config = dict(
    model='image classifier',
    dataset='photos of plants and fungi (iNaturalist)',
    train_examples=45211,
    image_size=48,
    crop_scale_min=1,
    horizontal_flip=True,
    translate=0.06,
    targets=['class', 'order', 'family', 'species'],
    num_classes=[11, 54, 120, 500],
    arch='vgg',
    norm='batchnorm',
    activation='celu',
    depths=[2, 5, 5],
    kernel_size=3,
    stem='deep',
    widths=[80, 160, 320],
    downsampling='max',
    label_smoothing=0.05,
    loss='cross_entropy',
    init='kaiming_normal',
    optimizer='muon',
    muon_scale='match_rms_adamw',
    lr=0.0028,
    momentum=0.98,
    nesterov=True,
    orthogonalizer='polar_express',
    adamw_lr_other_params=0.0028,
    grad_clip=5.0,
    steps=26400,
    batch_size=256,
    epochs=149.5,
    lr_schedule='cosine',
    final_lr_fraction=0,
    warmup_steps=5280,
    weight_decay=0.06,
    adamw_weight_decay_other_params=0,
)
Rows from block 5, named by matrix and row number. Each number is 200 + 40 x the weight over its row's rms, rounded and kept within 0 to 999. All counts start at 0. After the name is the row's rms in percent of the matrix's.
# conv: 3x3 conv (model.blocks.5.conv.weight, 160x160x3x3), inputs 102-107, a 3x3 kernel for each
conv.25,104,201,179,219,216,176,224,301,239,180,216,209,175,236,229,184,237,235,218,140,160,175,229,211,199,240,193,210,243,196,210,245,192,202,226,160,175,226,191,214,230,196,215,129,158,236,156,147,154,208,222,179,182,195,197
conv.26,100,194,225,223,256,240,247,217,194,166,169,167,167,230,207,171,213,197,179,230,232,175,200,218,192,127,170,188,251,227,261,255,239,245,252,270,207,243,224,181,221,201,190,186,162,220,192,187,210,151,164,229,153,156,132
conv.27,104,124,203,287,136,177,204,159,178,207,265,230,148,273,228,168,283,254,227,191,151,225,141,150,234,175,169,217,200,178,202,214,205,239,167,232,225,196,215,131,245,223,119,226,196,127,174,153,138,222,181,163,203,211,213
conv.28,099,210,211,225,212,210,221,228,248,230,216,174,173,238,188,199,134,157,157,183,187,187,166,211,221,107,147,154,223,158,160,166,125,157,222,152,154,226,207,175,198,224,196,145,170,156,195,216,218,256,263,239,199,200,233
conv.29,101,183,165,162,202,194,132,224,237,215,214,132,175,219,169,220,227,252,299,157,160,163,177,194,192,171,190,181,183,200,233,187,218,265,221,193,232,206,210,189,197,249,224,133,196,146,188,198,215,228,271,241,276,275,258
conv.30,100,144,177,239,160,199,225,196,209,205,161,224,231,160,208,276,137,180,259,259,168,125,280,200,120,278,243,152,259,201,157,202,208,141,197,203,205,175,140,110,219,206,178,235,229,229,151,167,199,181,194,212,233,194,185
conv.31,093,168,162,197,189,204,236,125,131,141,148,167,186,192,183,184,276,196,185,194,184,216,165,190,182,189,189,146,161,191,187,216,197,193,188,205,201,226,187,160,218,211,186,181,188,162,217,216,227,200,180,182,178,173,161
conv.32,097,182,152,134,169,120,108,176,123,89,139,222,236,174,169,206,217,161,221,219,248,232,214,231,227,223,238,226,172,167,137,208,182,138,215,223,213,210,226,154,253,281,213,232,275,220,210,247,204,224,258,248,185,161,180
conv.33,102,168,168,171,192,208,202,252,245,226,194,233,274,196,260,305,172,227,265,201,202,243,243,213,216,226,215,207,195,181,160,230,223,241,262,310,268,236,208,216,175,172,213,178,161,168,239,194,197,235,211,198,190,149,140
conv.34,099,259,179,201,235,210,224,221,247,262,201,233,196,171,179,138,247,232,166,217,236,231,214,211,158,206,233,187,178,236,225,180,230,217,176,212,169,198,198,204,235,243,212,185,199,181,125,143,154,228,245,225,125,146,170
conv.35,103,220,188,178,210,197,145,278,286,231,219,191,206,180,189,226,155,183,200,179,210,169,206,200,198,199,215,237,212,204,180,243,202,192,173,149,179,221,228,250,174,202,196,176,195,184,176,139,175,204,173,187,214,199,204
conv.36,102,134,171,203,184,148,122,172,189,196,136,177,234,123,235,306,156,221,264,270,226,206,238,219,267,233,213,241,197,183,205,198,174,175,167,157,168,245,182,169,206,193,180,176,149,154,190,266,280,243,254,207,218,247,213
conv.37,100,205,170,171,191,217,204,171,169,167,192,211,211,180,245,208,147,179,165,194,168,181,230,194,172,196,182,188,195,257,277,250,235,266,214,178,178,193,133,125,208,181,202,205,190,228,117,139,149,156,166,193,230,227,239
conv.38,098,277,246,259,193,161,181,211,201,231,195,174,179,172,184,195,142,153,164,141,189,194,171,198,228,224,225,183,250,232,200,202,206,259,196,192,175,175,188,212,183,158,173,177,110,130,254,266,288,183,145,179,152,179,191
conv.39,104,143,210,197,177,184,180,148,181,176,232,294,217,252,279,217,232,262,238,181,196,194,198,193,171,180,159,144,251,174,127,235,184,172,185,204,194,211,173,195,206,195,201,205,172,167,211,157,161,201,180,168,198,208,235
conv.40,096,202,233,260,244,273,265,249,254,264,191,196,173,208,232,255,176,175,202,133,164,176,215,255,255,232,207,215,179,182,201,204,199,173,272,254,187,227,208,170,206,190,206,231,222,243,249,218,230,185,183,218,162,196,220
conv.41,100,168,150,173,187,198,209,189,187,175,297,279,212,234,241,185,200,194,194,283,250,201,294,274,255,194,226,202,154,130,156,179,151,155,211,209,181,210,146,124,131,114,120,100,159,181,200,187,171,159,172,198,185,217,201
conv.42,099,208,177,211,232,209,234,219,207,218,224,188,200,157,219,252,213,263,274,204,166,159,188,181,152,171,200,194,199,241,224,173,159,188,155,151,227,197,163,194,207,148,146,196,164,167,169,181,196,172,204,226,238,273,269
conv.43,099,163,184,230,162,215,247,191,243,247,273,246,267,266,209,246,173,189,250,131,179,158,206,201,181,293,247,219,233,245,253,264,223,202,190,175,172,162,148,208,216,184,248,189,216,201,276,220,214,284,220,192,215,179,184
conv.44,101,130,236,233,235,200,172,222,213,184,198,164,165,209,187,189,136,162,154,150,180,159,219,199,154,143,180,181,227,165,202,201,155,176,208,187,229,130,185,137,166,163,139,162,137,132,187,191,189,207,195,226,262,197,226
conv.45,100,203,177,151,174,175,129,167,198,142,134,207,185,136,188,185,149,197,218,176,172,157,196,213,124,229,278,237,183,182,187,235,181,149,157,165,162,199,225,146,207,186,103,196,205,147,243,200,218,208,182,225,181,180,204
conv.46,100,189,196,190,252,237,259,172,221,255,179,146,130,197,155,134,229,190,148,201,173,167,168,141,110,289,275,241,254,243,203,201,262,234,159,226,180,192,122,148,183,189,173,216,209,220,176,167,169,251,236,216,248,240,282
conv.47,100,204,240,295,216,242,308,230,241,243,249,184,185,187,172,173,151,186,185,204,193,242,171,139,200,205,180,220,239,221,286,244,241,262,210,244,231,232,177,144,193,208,184,135,181,196,193,205,195,251,272,239,271,248,277
conv.48,099,184,188,192,189,204,199,228,240,196,250,149,126,256,200,149,197,224,219,227,211,227,230,218,244,179,208,217,149,202,227,125,166,171,183,182,207,193,236,194,243,255,240,253,253,282,200,187,188,252,253,253,293,279,290
conv.49,099,119,192,241,198,227,268,207,203,214,223,145,141,192,162,155,162,185,205,187,197,208,141,177,214,231,226,191,114,166,128,124,162,168,116,163,169,183,231,250,168,199,220,157,181,192,188,233,195,262,261,221,265,257,230
conv.50,099,113,95,170,204,180,214,258,273,290,191,163,146,171,170,148,149,183,131,287,260,208,185,140,112,160,176,162,210,221,185,208,233,200,245,234,245,214,172,150,193,168,180,168,190,184,190,240,211,229,219,180,270,223,188
conv.51,102,212,221,185,231,204,177,225,226,184,210,174,182,198,187,195,190,181,191,203,214,193,232,210,136,229,207,137,190,262,173,185,243,176,173,169,122,202,231,223,227,214,181,211,197,157,251,233,224,276,249,206,230,222,196
conv.52,104,218,208,225,178,203,274,192,256,314,214,185,197,163,156,213,193,199,226,209,168,192,175,171,218,189,181,196,182,266,329,178,204,188,186,266,236,223,220,194,250,223,186,238,189,162,126,232,247,145,197,191,159,144,157
conv.53,105,140,187,247,139,188,247,248,250,116,241,202,217,246,184,188,229,185,203,156,178,246,177,175,236,192,174,266,218,254,250,193,224,219,162,191,211,190,169,161,222,229,182,240,219,220,174,192,231,170,172,192,244,205,196
conv.54,102,190,201,252,150,188,238,187,190,202,216,222,249,262,274,281,208,269,360,249,220,222,159,156,167,158,163,165,164,207,188,183,216,193,254,251,212,217,205,207,264,206,193,216,142,190,256,203,180,247,191,190,187,157,186
conv.55,099,172,234,208,195,215,170,273,233,240,184,195,210,287,287,229,212,249,236,164,176,214,213,191,198,265,234,234,142,168,228,191,198,204,142,202,227,267,322,256,243,308,234,139,203,115,116,143,127,203,209,155,164,195,189
conv.56,102,204,293,314,244,207,236,250,178,189,199,209,241,217,212,233,195,187,214,208,204,201,140,146,190,167,163,209,157,314,235,211,328,271,136,219,132,179,193,199,184,154,160,194,161,155,226,212,186,254,206,188,222,156,149
conv.57,101,171,168,174,184,164,172,261,232,210,180,310,280,202,255,253,215,229,204,210,203,205,266,240,259,244,192,244,212,207,223,199,211,227,219,242,214,203,221,222,234,280,274,139,253,244,260,205,205,202,231,209,174,166,158
conv.58,098,221,228,238,258,239,235,144,166,166,236,203,167,230,219,209,221,220,226,209,208,120,219,213,125,212,224,181,148,180,196,211,223,204,186,241,195,162,196,159,178,264,267,182,210,182,138,162,209,166,213,241,93,146,119
conv.59,101,197,212,224,196,190,200,205,193,180,226,221,184,188,243,225,151,193,212,208,181,201,193,160,181,225,175,199,222,177,204,195,209,237,235,264,286,249,246,265,252,230,214,191,177,204,230,196,186,194,180,200,184,193,184
conv.60,100,167,161,188,185,216,195,112,176,231,206,221,217,245,213,215,214,169,198,203,197,231,226,204,221,211,178,187,175,161,187,211,208,193,237,225,270,236,279,217,205,254,185,139,184,191,242,157,167,207,185,138,270,194,81
conv.61,099,137,145,111,206,203,192,281,233,240,211,187,226,210,209,262,229,244,263,275,282,275,267,264,269,169,209,219,157,172,232,151,164,208,230,177,170,208,213,202,212,185,203,214,156,133,219,200,207,207,219,198,179,185,174
conv.62,105,196,202,197,194,259,270,215,257,189,198,239,237,244,239,178,230,171,150,240,239,237,235,246,211,184,164,181,193,225,212,251,224,262,226,166,177,169,146,194,199,158,168,230,173,174,222,245,261,170,141,233,182,175,285
conv.63,100,153,200,185,120,169,172,167,156,138,153,160,156,153,161,198,168,194,252,241,204,161,286,294,267,325,318,283,212,199,202,261,236,268,204,226,236,189,175,171,204,139,124,238,191,138,78,140,175,173,203,191,125,180,183
conv.64,097,177,162,156,174,126,128,178,153,175,172,194,286,169,174,220,177,155,152,188,166,229,193,238,283,218,246,248,239,208,226,165,178,212,165,101,191,179,210,270,168,211,264,206,235,242,209,178,124,202,184,166,156,155,204
conv.65,099,201,204,189,184,222,194,224,201,182,206,210,247,201,208,221,181,204,218,234,209,184,195,254,230,192,217,197,181,238,181,141,226,177,179,241,212,250,181,228,258,192,202,184,156,160,142,128,177,211,189,172,187,184,163
conv.66,100,183,177,141,237,207,216,241,228,217,201,153,157,215,187,179,196,187,147,232,193,202,246,203,220,271,244,268,149,145,161,250,244,226,196,226,204,266,285,261,253,272,270,200,233,223,130,198,255,204,214,216,184,170,236
conv.67,098,205,192,169,229,174,177,204,206,174,249,271,269,198,217,272,133,183,240,233,252,225,254,224,178,197,178,182,229,215,168,277,249,137,237,219,206,69,139,207,122,193,210,113,195,176,124,148,170,157,182,192,206,187,176
conv.68,101,209,230,213,250,217,190,167,159,144,243,230,218,205,211,241,179,180,190,154,156,113,181,219,159,184,221,130,210,214,217,247,214,198,187,182,169,190,219,177,179,189,161,139,164,137,277,239,250,226,202,205,152,168,183
conv.69,100,174,118,124,166,134,127,192,208,201,241,153,161,227,180,146,249,227,148,201,248,283,164,204,228,228,217,220,196,212,172,163,192,168,155,161,138,97,223,217,152,261,231,150,207,175,211,179,199,242,192,217,253,244,285
conv.70,097,204,215,213,175,160,108,224,226,191,185,169,155,204,196,164,219,220,220,195,167,198,193,197,201,223,299,293,216,219,177,154,151,127,191,208,158,226,195,183,221,164,197,167,135,165,181,173,169,202,165,210,183,202,248
conv.71,102,271,188,159,143,132,183,234,183,207,183,194,237,223,197,149,198,167,111,164,152,149,215,201,188,218,215,190,225,238,229,197,237,326,232,175,213,149,194,224,118,195,176,174,226,185,190,175,163,184,207,160,210,208,188
conv.72,103,203,234,168,232,238,170,230,260,208,155,167,225,161,225,266,170,234,272,187,193,179,212,231,176,204,215,179,218,229,249,239,225,217,143,138,173,214,219,207,175,174,184,180,193,199,288,298,199,290,283,171,177,186,167
conv.73,102,96,174,195,123,206,249,173,195,234,198,238,242,214,203,183,245,205,171,160,184,217,154,163,256,215,172,183,141,138,152,189,141,165,226,189,188,149,156,144,186,151,220,176,104,164,164,147,166,186,138,147,206,164,139
conv.74,101,212,205,194,221,199,239,193,152,178,277,237,209,271,212,197,199,165,199,93,133,200,167,223,234,215,230,247,195,210,223,158,203,202,156,250,213,155,169,182,181,220,212,182,225,190,166,177,210,155,150,140,214,178,134
conv.75,098,258,218,208,264,228,172,183,197,154,134,186,226,162,180,156,203,211,192,228,232,223,215,218,210,217,228,206,176,136,157,168,124,147,228,167,188,220,191,231,256,237,236,210,174,121,231,180,170,248,191,212,230,212,205
conv.76,102,154,187,202,153,141,179,164,152,171,209,150,253,193,161,201,265,209,187,183,123,178,223,142,201,217,176,213,213,217,197,168,199,157,155,196,142,132,185,212,151,205,216,173,212,206,187,192,188,228,219,200,223,231,175
conv.77,099,229,260,179,217,248,212,234,242,232,269,251,237,217,188,228,204,165,201,199,253,267,167,185,186,141,190,197,253,284,262,220,309,283,206,239,263,180,179,245,151,157,210,190,165,170,144,181,217,210,220,246,193,187,200
conv.78,100,175,170,189,158,210,179,155,190,143,211,171,208,249,155,189,246,207,175,167,205,175,198,231,185,203,243,217,252,241,220,249,171,211,195,146,190,136,161,137,238,250,234,255,215,202,180,167,108,171,139,144,225,180,193
conv.79,101,204,128,132,183,148,148,150,120,134,204,211,179,245,252,209,174,252,258,235,220,218,213,217,218,135,134,150,208,214,195,170,172,198,233,234,211,184,189,184,176,189,176,192,204,197,190,161,147,223,205,215,208,196,185
conv.80,102,269,262,215,225,255,211,167,218,218,249,236,167,282,238,186,243,193,168,172,185,191,202,212,203,169,193,176,174,219,155,218,260,200,220,226,167,225,191,164,267,216,211,228,212,206,125,187,216,177,211,214,264,216,268
conv.81,097,215,208,258,219,209,205,182,172,126,218,232,210,216,198,208,139,123,163,149,199,196,237,274,240,240,308,267,215,200,205,221,230,213,154,161,206,257,256,271,220,191,195,223,188,180,238,234,264,177,190,259,189,205,199
conv.82,100,179,219,219,207,218,177,208,258,238,195,184,207,191,226,274,173,188,211,157,178,193,245,264,248,153,213,234,250,243,229,305,214,230,227,188,250,204,198,212,225,225,184,186,166,156,224,197,210,153,170,214,225,210,145
conv.83,097,137,192,188,166,218,171,228,251,258,225,235,211,150,156,138,194,158,155,242,281,277,188,255,275,216,215,240,189,159,232,178,208,245,224,204,175,126,178,218,153,163,191,206,162,143,167,166,182,206,198,178,242,175,139
conv.84,101,195,242,258,230,226,197,241,175,163,195,201,222,134,155,204,186,210,272,216,232,197,182,189,169,212,230,209,187,176,198,202,220,165,283,287,224,204,250,275,119,148,167,156,140,174,233,219,166,182,135,137,231,206,233
conv.85,101,224,221,149,329,313,165,240,288,202,145,172,142,166,201,174,196,213,173,231,231,205,212,201,191,157,182,221,244,173,223,229,179,188,164,130,183,236,159,167,223,210,217,250,251,270,222,208,182,174,182,178,137,156,212
conv.86,101,172,179,184,230,251,244,224,217,193,188,181,202,181,245,254,210,249,241,152,154,179,224,235,248,210,224,214,155,139,172,256,242,228,226,260,242,132,185,181,168,206,145,166,185,162,282,269,227,217,199,167,126,123,162
conv.87,105,248,206,215,157,136,169,200,258,235,228,224,200,175,145,145,145,114,150,169,191,224,195,175,191,187,192,174,228,201,134,177,196,177,176,217,191,206,194,172,201,207,181,186,189,169,164,202,220,240,290,263,216,217,176
conv.88,098,248,255,283,233,172,226,241,267,269,290,280,233,280,268,208,234,235,156,185,257,243,201,265,213,192,290,284,209,180,157,204,193,257,182,180,213,190,188,154,194,185,227,224,149,175,221,178,213,153,119,140,134,105,108
conv.89,099,223,170,195,172,159,137,142,177,164,257,211,201,265,215,243,206,244,198,206,166,197,205,188,201,142,172,166,158,188,203,157,192,192,181,215,194,258,254,242,278,271,255,189,196,167,239,203,187,221,188,183,200,220,261
conv.90,098,272,267,219,206,208,210,102,88,148,236,196,198,250,225,220,247,265,214,194,179,185,257,258,271,204,189,227,231,225,213,245,227,204,211,197,230,249,236,210,189,200,198,167,194,239,241,203,201,174,132,123,269,257,219
conv.91,098,198,158,156,177,201,185,182,209,217,135,185,173,198,193,162,204,140,149,172,196,213,199,246,247,228,271,232,221,142,131,241,189,161,237,202,121,284,266,275,287,223,240,217,199,200,216,180,162,162,173,158,211,204,178
conv.92,099,184,208,191,193,165,176,219,181,170,213,188,255,189,198,208,214,211,177,237,184,199,164,181,220,175,185,215,165,185,179,196,192,172,204,225,158,175,170,170,184,160,173,185,194,224,161,194,191,176,157,148,209,188,171
conv.93,101,212,223,189,199,216,150,239,184,201,184,197,206,103,134,177,130,190,207,189,198,210,208,150,193,212,201,204,196,211,248,184,235,213,146,183,161,204,195,218,230,276,281,174,234,241,170,125,136,230,208,206,168,193,185
conv.94,096,180,213,176,255,242,209,217,241,182,216,216,224,184,212,251,167,166,177,150,207,229,170,192,184,175,211,209,162,158,140,213,213,252,212,208,290,221,224,196,230,245,233,204,203,217,182,165,179,172,165,173,194,177,174
conv.95,102,209,179,181,236,252,232,230,236,252,197,185,224,224,204,182,231,198,209,219,236,243,167,176,216,135,125,116,245,172,122,198,172,157,192,230,267,144,144,121,205,173,141,235,224,174,207,194,195,211,167,153,191,159,170
conv.96,100,118,133,136,288,300,293,200,199,173,186,182,191,203,209,205,220,179,188,171,216,211,165,205,200,205,212,164,291,242,186,198,199,242,103,163,206,184,229,233,253,278,256,303,271,259,203,234,243,215,255,254,215,251,216
conv.97,100,323,247,243,231,143,158,265,263,222,131,145,181,187,185,191,182,182,145,197,212,238,207,236,277,208,240,242,302,272,264,262,219,220,210,187,233,235,205,169,165,155,126,158,157,155,172,156,145,201,169,146,218,182,223
conv.98,099,224,256,238,178,242,221,113,136,218,230,251,174,240,248,155,204,186,145,197,255,261,168,243,230,170,223,203,221,193,185,273,269,228,246,236,232,238,217,155,213,239,229,241,282,207,232,217,216,173,199,204,163,164,166
conv.99,100,215,221,224,201,248,196,198,255,259,259,212,168,231,199,161,186,201,211,195,174,179,237,203,177,237,172,141,256,238,224,240,250,268,259,262,246,248,172,198,244,190,219,226,244,264,283,209,209,209,174,179,203,177,207
conv.100,099,191,236,218,262,302,261,164,175,203,227,193,214,209,207,212,234,248,234,196,184,167,152,165,120,157,167,139,202,221,207,197,223,198,257,245,201,94,134,142,106,108,124,216,179,200,185,209,194,173,194,268,130,193,233
conv.101,098,191,165,172,216,217,219,119,143,166,201,221,188,197,225,160,210,151,96,137,177,221,211,234,254,255,190,201,179,263,197,242,233,148,170,198,177,233,209,224,201,219,210,162,149,180,233,179,214,254,190,186,222,205,169
conv.102,101,193,290,309,194,200,168,211,170,172,142,203,252,165,227,315,180,234,309,128,153,168,215,194,204,220,181,212,128,153,185,132,126,206,180,168,161,165,157,117,194,213,144,156,162,139,244,273,235,228,241,202,160,191,118
conv.103,097,163,180,200,175,149,197,200,179,200,218,225,268,213,217,239,149,187,187,214,225,195,262,244,202,245,226,197,152,188,191,155,198,147,225,229,206,265,260,281,233,211,215,169,158,125,250,280,290,260,276,232,313,279,211
conv.104,101,222,266,181,247,265,207,196,216,221,226,190,212,202,211,232,194,220,259,199,193,205,177,176,196,182,199,278,260,211,248,237,226,255,161,190,237,171,183,214,163,161,146,177,179,157,127,162,140,145,190,177,193,203,184
conv.105,100,193,214,224,168,86,179,173,134,155,238,254,284,214,236,263,217,213,215,137,161,171,169,160,179,206,206,207,142,168,175,203,227,210,188,204,215,184,144,177,210,220,234,168,204,206,193,196,177,204,200,220,123,154,166
conv.106,101,190,163,144,207,153,161,190,231,306,209,200,278,210,224,254,175,181,220,236,235,211,208,186,198,181,174,187,193,232,269,163,240,218,189,201,172,155,208,175,163,190,221,245,208,220,288,226,188,236,251,240,238,248,256
conv.107,099,191,182,230,160,129,176,147,148,160,154,195,227,176,185,203,154,191,213,232,233,234,185,199,207,126,187,216,173,133,129,218,198,181,165,139,155,225,180,170,173,165,152,110,120,110,206,221,240,211,234,305,192,182,247
conv.108,105,199,280,331,216,223,211,245,258,182,240,210,196,171,144,209,198,198,240,192,242,186,224,231,150,208,183,132,248,242,241,253,216,211,270,252,240,206,211,187,208,212,170,208,212,168,172,187,194,240,170,179,185,161,221
conv.109,096,178,155,184,223,216,236,198,174,224,171,173,132,214,187,136,189,220,169,227,186,187,231,182,179,176,199,205,204,222,196,192,213,217,200,194,159,190,238,232,172,181,194,139,184,199,227,201,176,182,174,169,192,201,195
conv.110,097,211,240,250,231,204,241,238,184,206,145,199,212,167,236,253,190,177,192,138,164,147,198,212,186,190,248,250,202,203,196,224,227,195,157,177,119,233,144,157,236,229,244,198,192,182,217,232,172,202,234,196,183,210,207
conv.111,100,182,169,158,238,235,163,268,304,251,191,184,235,233,193,228,238,184,183,271,225,259,260,203,214,159,158,169,245,193,236,196,153,238,147,162,213,196,188,205,189,174,189,206,218,235,252,221,172,200,212,188,190,184,194
conv.112,104,154,185,195,157,163,239,217,164,198,165,207,195,195,264,202,193,192,151,189,148,193,171,186,233,200,187,175,213,212,194,255,266,253,242,276,217,186,190,179,198,171,145,242,208,175,239,232,156,194,176,141,196,198,169
conv.113,101,195,200,185,199,153,179,145,146,172,186,227,205,192,213,202,206,208,191,224,184,212,190,200,203,220,227,218,167,208,179,155,142,165,150,131,184,285,219,154,225,184,136,213,196,152,193,206,217,221,253,198,187,184,168
conv.114,100,190,184,221,144,193,263,196,217,211,178,221,207,170,232,242,221,205,207,215,191,182,233,218,216,237,194,169,200,210,177,194,197,148,149,176,175,191,175,153,180,157,111,221,174,130,188,239,236,168,125,140,230,204,181
conv.115,100,171,208,177,224,270,231,193,220,190,204,158,205,275,248,236,254,207,153,162,129,193,211,167,185,197,164,175,231,235,239,277,202,215,236,200,176,188,190,202,243,189,197,237,176,178,299,238,195,284,234,152,204,170,154
conv.116,102,178,168,228,190,182,216,170,136,160,193,245,297,176,140,210,175,142,219,253,237,246,215,173,151,238,255,190,247,265,240,258,247,267,276,223,206,212,174,199,225,221,253,225,240,253,200,123,112,226,212,199,189,220,192
conv.117,101,187,172,159,199,151,106,208,172,137,223,215,223,201,205,221,194,195,247,202,189,149,197,194,114,158,163,151,184,193,217,172,219,255,142,210,238,245,267,200,269,278,255,260,259,276,233,203,179,229,249,249,251,191,213
conv.118,101,176,195,184,227,273,268,207,235,255,161,170,192,153,173,207,193,203,183,206,181,225,207,231,268,238,198,190,185,217,229,158,170,198,182,160,195,206,199,244,145,138,215,173,175,187,199,227,220,187,158,175,189,178,179
conv.119,098,270,245,201,271,273,305,211,245,250,210,158,238,206,97,153,180,141,139,217,197,198,255,235,244,165,180,242,220,195,221,167,113,128,163,152,173,221,189,187,225,195,189,262,206,208,195,213,198,225,201,187,179,150,181
conv.120,100,247,218,184,194,241,243,198,198,185,175,148,167,197,189,160,137,177,179,225,227,251,181,182,166,135,163,149,198,220,117,214,185,144,238,231,180,187,244,286,167,228,267,183,220,219,282,219,192,254,198,230,212,221,222
conv.121,099,230,162,119,218,193,178,201,199,233,170,229,173,197,248,182,214,172,126,160,192,204,212,206,212,214,175,137,229,212,199,231,188,224,201,166,200,137,163,173,158,154,161,214,215,224,234,221,193,190,185,139,183,200,183
conv.122,098,222,244,231,252,266,253,207,181,186,208,202,192,176,226,230,200,219,281,274,255,183,226,205,154,236,229,174,97,185,207,159,190,176,208,192,174,233,226,268,275,222,286,297,293,336,149,148,176,145,141,181,183,227,241
conv.123,101,192,181,207,204,154,154,186,199,213,154,176,224,133,216,237,227,235,232,216,223,235,208,252,201,116,194,163,214,228,171,248,228,217,295,235,203,149,146,178,166,183,200,167,163,201,151,206,249,195,246,232,234,256,195
conv.124,100,250,266,237,246,235,236,242,287,266,265,234,278,246,208,275,245,197,229,226,219,218,239,226,218,213,210,177,205,200,222,187,187,234,160,153,181,229,214,197,215,209,207,192,182,160,236,233,188,204,247,236,176,198,222
conv.125,101,172,186,190,112,138,153,181,160,160,201,202,203,163,174,194,134,185,229,195,214,228,187,205,247,225,282,310,218,244,258,221,206,279,190,131,165,197,191,208,277,242,235,314,243,222,215,205,198,215,219,258,206,234,248
conv.126,100,232,231,234,186,175,185,208,212,230,163,139,150,167,152,178,191,208,224,208,200,156,219,217,163,215,203,185,166,191,217,234,176,192,239,171,161,204,185,145,215,196,153,231,200,159,214,227,206,184,234,259,122,161,197
conv.127,096,230,304,262,244,325,269,228,228,207,251,200,206,205,170,186,170,166,199,147,152,153,219,208,183,222,174,182,242,192,183,206,228,218,173,229,209,174,136,192,188,176,196,209,213,210,202,206,203,159,213,209,146,150,161
conv.128,098,241,175,203,153,136,190,211,189,272,181,190,230,227,239,208,195,209,160,191,155,160,239,221,218,247,270,271,184,174,192,182,203,161,225,251,203,182,179,190,180,193,208,202,201,207,134,167,203,144,180,153,98,145,127
conv.129,103,189,183,180,165,188,217,189,169,191,166,180,174,188,227,187,178,214,213,237,182,185,197,146,132,181,170,174,175,224,203,212,186,189,155,147,244,160,210,236,139,243,282,125,188,210,191,213,180,190,254,199,204,225,155
conv.130,097,147,190,197,216,233,245,228,200,174,200,248,262,228,251,213,290,238,150,226,212,196,212,196,165,130,123,101,183,192,201,215,237,305,203,212,217,208,234,192,186,199,162,163,167,173,248,185,223,190,189,202,227,206,243
conv.131,102,215,178,206,228,227,187,208,199,188,208,175,191,172,171,163,101,200,208,167,162,103,154,138,73,210,235,203,198,227,209,172,205,247,226,227,246,193,163,183,158,170,203,194,231,263,196,169,174,247,238,224,228,194,193
conv.132,099,275,264,256,170,200,234,188,211,238,200,205,158,134,159,148,89,126,127,259,248,269,215,224,255,225,215,209,207,189,223,250,212,218,216,220,275,202,230,220,184,214,186,160,183,144,254,231,204,173,214,196,129,170,155
conv.133,097,117,179,234,179,176,237,230,190,228,182,159,146,207,196,200,257,225,244,216,189,200,190,190,206,184,171,213,172,173,176,208,207,224,189,219,231,199,210,196,199,205,173,111,134,108,234,230,181,197,181,203,204,157,159
conv.134,100,217,227,224,170,230,210,252,249,217,213,165,187,208,183,249,276,272,282,182,177,181,145,127,163,123,113,155,173,172,163,153,156,137,195,132,105,207,169,185,166,128,201,190,194,269,138,168,151,200,204,188,240,186,183
conv.135,103,159,206,135,223,258,224,272,271,273,202,175,155,196,182,157,175,188,146,184,164,178,239,213,161,196,148,176,215,224,198,258,311,238,214,287,189,292,279,258,253,251,230,159,163,144,224,235,247,254,262,219,226,240,203
conv.136,099,265,262,272,304,310,294,252,230,196,156,200,272,161,209,215,219,222,237,211,225,225,209,198,219,220,269,294,242,208,247,215,144,178,191,186,228,193,162,128,202,154,147,220,181,207,244,232,169,169,165,175,103,120,98
conv.137,102,211,207,142,253,265,224,234,217,200,206,119,152,266,176,193,214,151,171,180,152,187,190,187,195,237,235,276,169,174,171,215,204,214,218,199,165,227,271,243,193,175,149,161,175,210,237,297,241,215,258,233,250,224,221
conv.138,100,162,136,154,144,136,121,187,173,139,204,180,191,230,198,201,235,214,260,184,196,180,174,190,152,184,198,149,266,212,201,225,192,235,229,141,185,196,193,140,194,250,197,179,236,191,258,203,174,133,127,137,213,166,174
conv.139,100,128,169,183,90,189,203,196,203,169,128,141,156,201,181,154,224,166,138,192,208,208,118,184,165,115,124,114,165,161,153,139,186,205,129,183,196,190,263,267,163,226,229,200,247,209,172,188,193,182,160,161,230,210,184
conv.140,096,216,166,199,196,166,166,230,193,244,101,175,234,147,192,219,194,230,219,169,149,178,153,178,132,184,192,206,222,216,237,202,183,182,224,178,173,132,99,140,212,223,212,183,177,170,167,191,176,151,178,178,182,198,166
conv.141,098,160,201,209,199,196,222,231,201,184,150,146,199,154,180,244,223,246,254,186,164,135,154,149,145,158,158,169,216,208,181,284,233,183,262,245,190,139,92,87,214,173,129,262,234,184,302,240,194,278,228,213,195,176,206
conv.142,099,143,152,105,190,176,159,157,136,173,262,237,254,193,183,217,139,193,207,269,209,227,251,205,220,132,139,170,239,279,245,210,251,256,178,195,226,251,217,250,193,168,221,211,212,231,238,228,280,194,247,249,170,159,155
conv.143,101,156,174,202,176,186,159,162,175,153,207,224,276,172,152,222,213,126,171,268,222,203,197,134,118,212,172,149,235,220,185,229,206,162,251,223,214,130,184,220,230,215,221,208,158,146,208,193,143,212,183,163,209,215,209
conv.144,102,141,139,152,163,139,176,182,165,133,151,150,195,124,179,235,141,199,248,205,228,249,187,206,237,160,159,155,204,196,239,220,185,242,182,183,222,195,184,259,212,212,247,167,184,222,283,250,177,271,225,209,242,224,236